config.toml
model = "multi-label audio tagger"
dataset = "synthesized solo parts of chorales (CocoChorales)"
train_examples = 39062
gain_aug_db = 6
n_mels = 40
hop_length = 160
input = "log_mel"
spec_augment = true
win_length = 400
arch = "tc_resnet"
norm = "batchnorm"
activation = "relu"
drop_path = 0.1
depths = [4, 4, 4, 4]
kernel_size = 5
stem = "single"
widths = [128, 128, 128, 128]
num_labels = 51
init = "xavier_uniform"
residual_init = "none"
optimizer = "muon"
muon_scale = "match_rms_adamw"
lr = 0.0028
momentum = 0.95
nesterov = false
orthogonalizer = "newton_schulz_5"
adamw_lr_other_params = 0.0022
grad_clip = 0.5
cautious_weight_decay = true
ema_decay = 0.99
steps = 13700
batch_size = 64
epochs = 22.4
lr_schedule = "constant"
warmup_steps = 410
weight_decay = 0.04
adamw_weight_decay_other_params = 0
Rows from block 6, named by matrix and row number. Rows with one number belong to one channel. Each number is 500 + 50 x the weight over its row's rms, rounded and kept within 0 to 999. All counts start at 0. Numbers have three digits each. After the name is the row's rms in percent of the matrix's.
# convs0: first width-5 conv (model.blocks.6.convs.0.weight, 128x128x5), inputs 0-14, a 5 kernel for each
# convs1: second width-5 conv (model.blocks.6.convs.1.weight, 128x128x5, transposed), outputs 0-14, a 5 kernel for each
convs0.85 085:506494477454448570562550558555489501521527557562534524496508507505519530542449459461494529478490538568562558537532506486455471531538525568544532533485552595596568560528517528525536538512456413414455451479507545461460466469441
convs1.85 095:493461451464462462481477428406514514495485476455440440455446511515481436411454444450448459489466455434418511503525546546483481497522528477454433425436460488509486461568537520517543525520505494497666618561497457503527553566565
convs0.86 093:546516499437447482513526508490434437460453425529487465484513454496542527460469483489497545504470467473504433513515487401517502454437459588602555502450443487497500529508534529537557507529525531483472490516493516532548514504564
convs1.86 095:506536562518498557510504483475504467487515549528457411463445556561536525501477525555568543406462443412524535568597572578540534522538531457449469494440507477471464414617591516504474434477459437441495482515520431487502504468476
convs0.87 088:487510503512494489515527528543555523503484466603539502530559576546527575607436465513556575516502497500465584551500497568499519488470486546607568512478506481470460470579520467458422491512487478439512485463472468428415434451471
convs1.87 089:570584561531509365462503468454477467457431404423438426419449470452421381400515511533571613470489519515555592574534487461517543573568559455510477456462501463473474476596530490487525472506539537466502518510510472453498501524535
convs0.88 109:472506513494509497478424442469454482489504517536524511487436449511492457446452438440459465458462452462498553574575544523434447445456488511500461475524512485435454468480493504518575406440484484454563572548513506522555527478498
convs1.88 098:489474539556538545532495459486513538522508471460502478474496524515480500540496501403396414492490478477476348433482498475439482479501510504556521521481485509515502551497494468437409507470456466480505513477487498443420464538514
convs0.89 110:442444433397415460485521517509562546503463439492476458423410565552503453463435447403376376457441450482494406409505510486457506536513493589552517486491527504510502519491492465439416580563521483451583544512506549489478456456469
convs1.89 115:451519533526525522458500527535430471533560560451471502582574475512585590608497536541534500511467486503520541537559516495449573676581477489436444453447505492515457458529527572553543497510512582619483445449471514558560544506494
convs0.90 109:493487506535523554580595601602466462464479488484442465489501407417461473478487445443471509483502530539532552533552561559421416456471458490507537552564499474466462454586578558524525514562568571540461471473485492495514517511535
convs1.90 089:598573521502448477474444432415583570539514517546478465474489503478456461488569560561552595509491537585589479452440459500568503469464503552549542511519454455492504504501516529492473479501538561560418459527559593561543559562554
convs0.91 093:492479519577626524522521519495503527526538523476499485483513523488469471487424432466516579600579555537496476506476440430342451513520489432459520555523496560535483477561517559606565554525517516522497495520542555467491529525500
convs1.91 087:482469472481478379411469513492494402398471497468460473480493457477495489459477501456418428431462482471478412417438473509493477466434396524472517559558494502494495511544523504480454516521536538530485454471482489470497542505502
convs0.92 093:544570624640594448476480451432671591531511490453510516510500427431417427462407409423451468560481459489505455535576567520478448444478511554579549488396497533514482467717639624582504555539518476449491496519518512435440482505509
convs1.92 099:475436448487463516507538562586457472456458477417443434443479395408403447465478471445475505491471496524538510544499455411461471496537543472517558534483403415414415435383529555499418472487493534570382411432471504489465469526569
convs0.93 096:464458459454451558525501507511416436497534538538539521516475476502517546536427449476532543535521501462444469480502537566484483487458457552580539471441479421401473531477567574520481439439431449485444452486493477589599576574572
convs1.93 108:537490503478454491440414454457574556499463477445529568549495457500528527513456460466477483511488445489452468477503504468528496493532589583536505488517563498509482468528557549543530546510509554613462465450405413465505539541532
convs0.94 102:527550550521529525513491471493425458502506494591616565517478524514493441412459444456463463534563561522491559496476452444445521559539489482478473513512463562631624561492530552517490436424454511516508515522520531495496467486561
convs1.94 114:559543496475521470444455525535598541484415375535549584651622528460439455443523473433425489507567506472460432443510569574559465418423463473492483425443483506562544451581615540513463545492465463461550488473484503452482483501500
convs0.95 107:496531554588573396409452514557431453459464470496512543574583458455465468458485483487493504542546520490495509548522457427545536491478480496501490473513459444463505517483482448403419527538549566564478502532554537447432403406430
convs1.95 099:623601572509466500493491479511515512514497502493513523499473474447477477527446456465494533468457466478502555534520530575433441470538624514468463476494574556578538502515530518549548516521466432470438482500496452550506510495458
convs0.96 108:531502479466468506501479459440573539463389341551554564537542342403468522594493510503497500541531478418424428471498497488460485548541533587593538482477507509483448474600610513435340464432435456471557556528487493462462480491506
convs1.96 106:516419428478534499479500489538482482505530555521487471439421552497472409422555579585543567540531506535584522555563569578518516481446437375458500509540506499502525536350397502607646488471520559568517533543549555572559509489489
convs0.97 098:472477482481482495513534522497428451524566551544457459484484559525472452423499411383391446517538530479474508483485471463489493505507517490504529521506592568543541547390493573603703427458535537522497513521524508461544542535585
convs1.97 097:548518464503553485463480522554568515473370308545483504537537496485472426444518491515503454494493413439488465484478432426552497499533593497537535437437478519569553511646547485409402558513536493430470447497485471508516507503474
convs0.98 111:470491491490491549501484483484452468509531562539560548505501499503516536552396434480522573450455440421425599549490467494416429452457472444476516580655466517551535527456486509524578457474483484480504538553535524477488508545528
convs1.98 099:579587567580581434430458452473551553556574583489460470460483527491509486474542525506482494508501501513540513454487554604502527526572627478477445413423540576560520482600546500490540582572520492496544504496450433419440481519505
convs0.99 114:403430527554518435483535522489469468480482489559499446459475427440503532518426463504548605493509570571575588520484469464505471462471507409486556548507548509479484504508504473445464418468529536523493527556541507509518499446426
convs1.99 100:600545519560534462502496489484478460486509499516466469503525615578486493524528518492540514518570550523536389436453498565499508499519546552483519525494527509534569528430367446504451539578566504502528523509522525517500496493492
convs0.100 097:480495527536511468455458493582541545530492480465508549595595538487460470495459449442448487547579582552474422459499516493495547590550492519483448499600507447399439518480501514512507611554494442443472516531514474481491501482457
convs1.100 096:466486525523450532524462471494518514538540542591543516467435456422420404413473437436474475486482502590620499488474456460389496563542506395372432495532541507480489505490447403404429490512497512471486533563531515524490467482468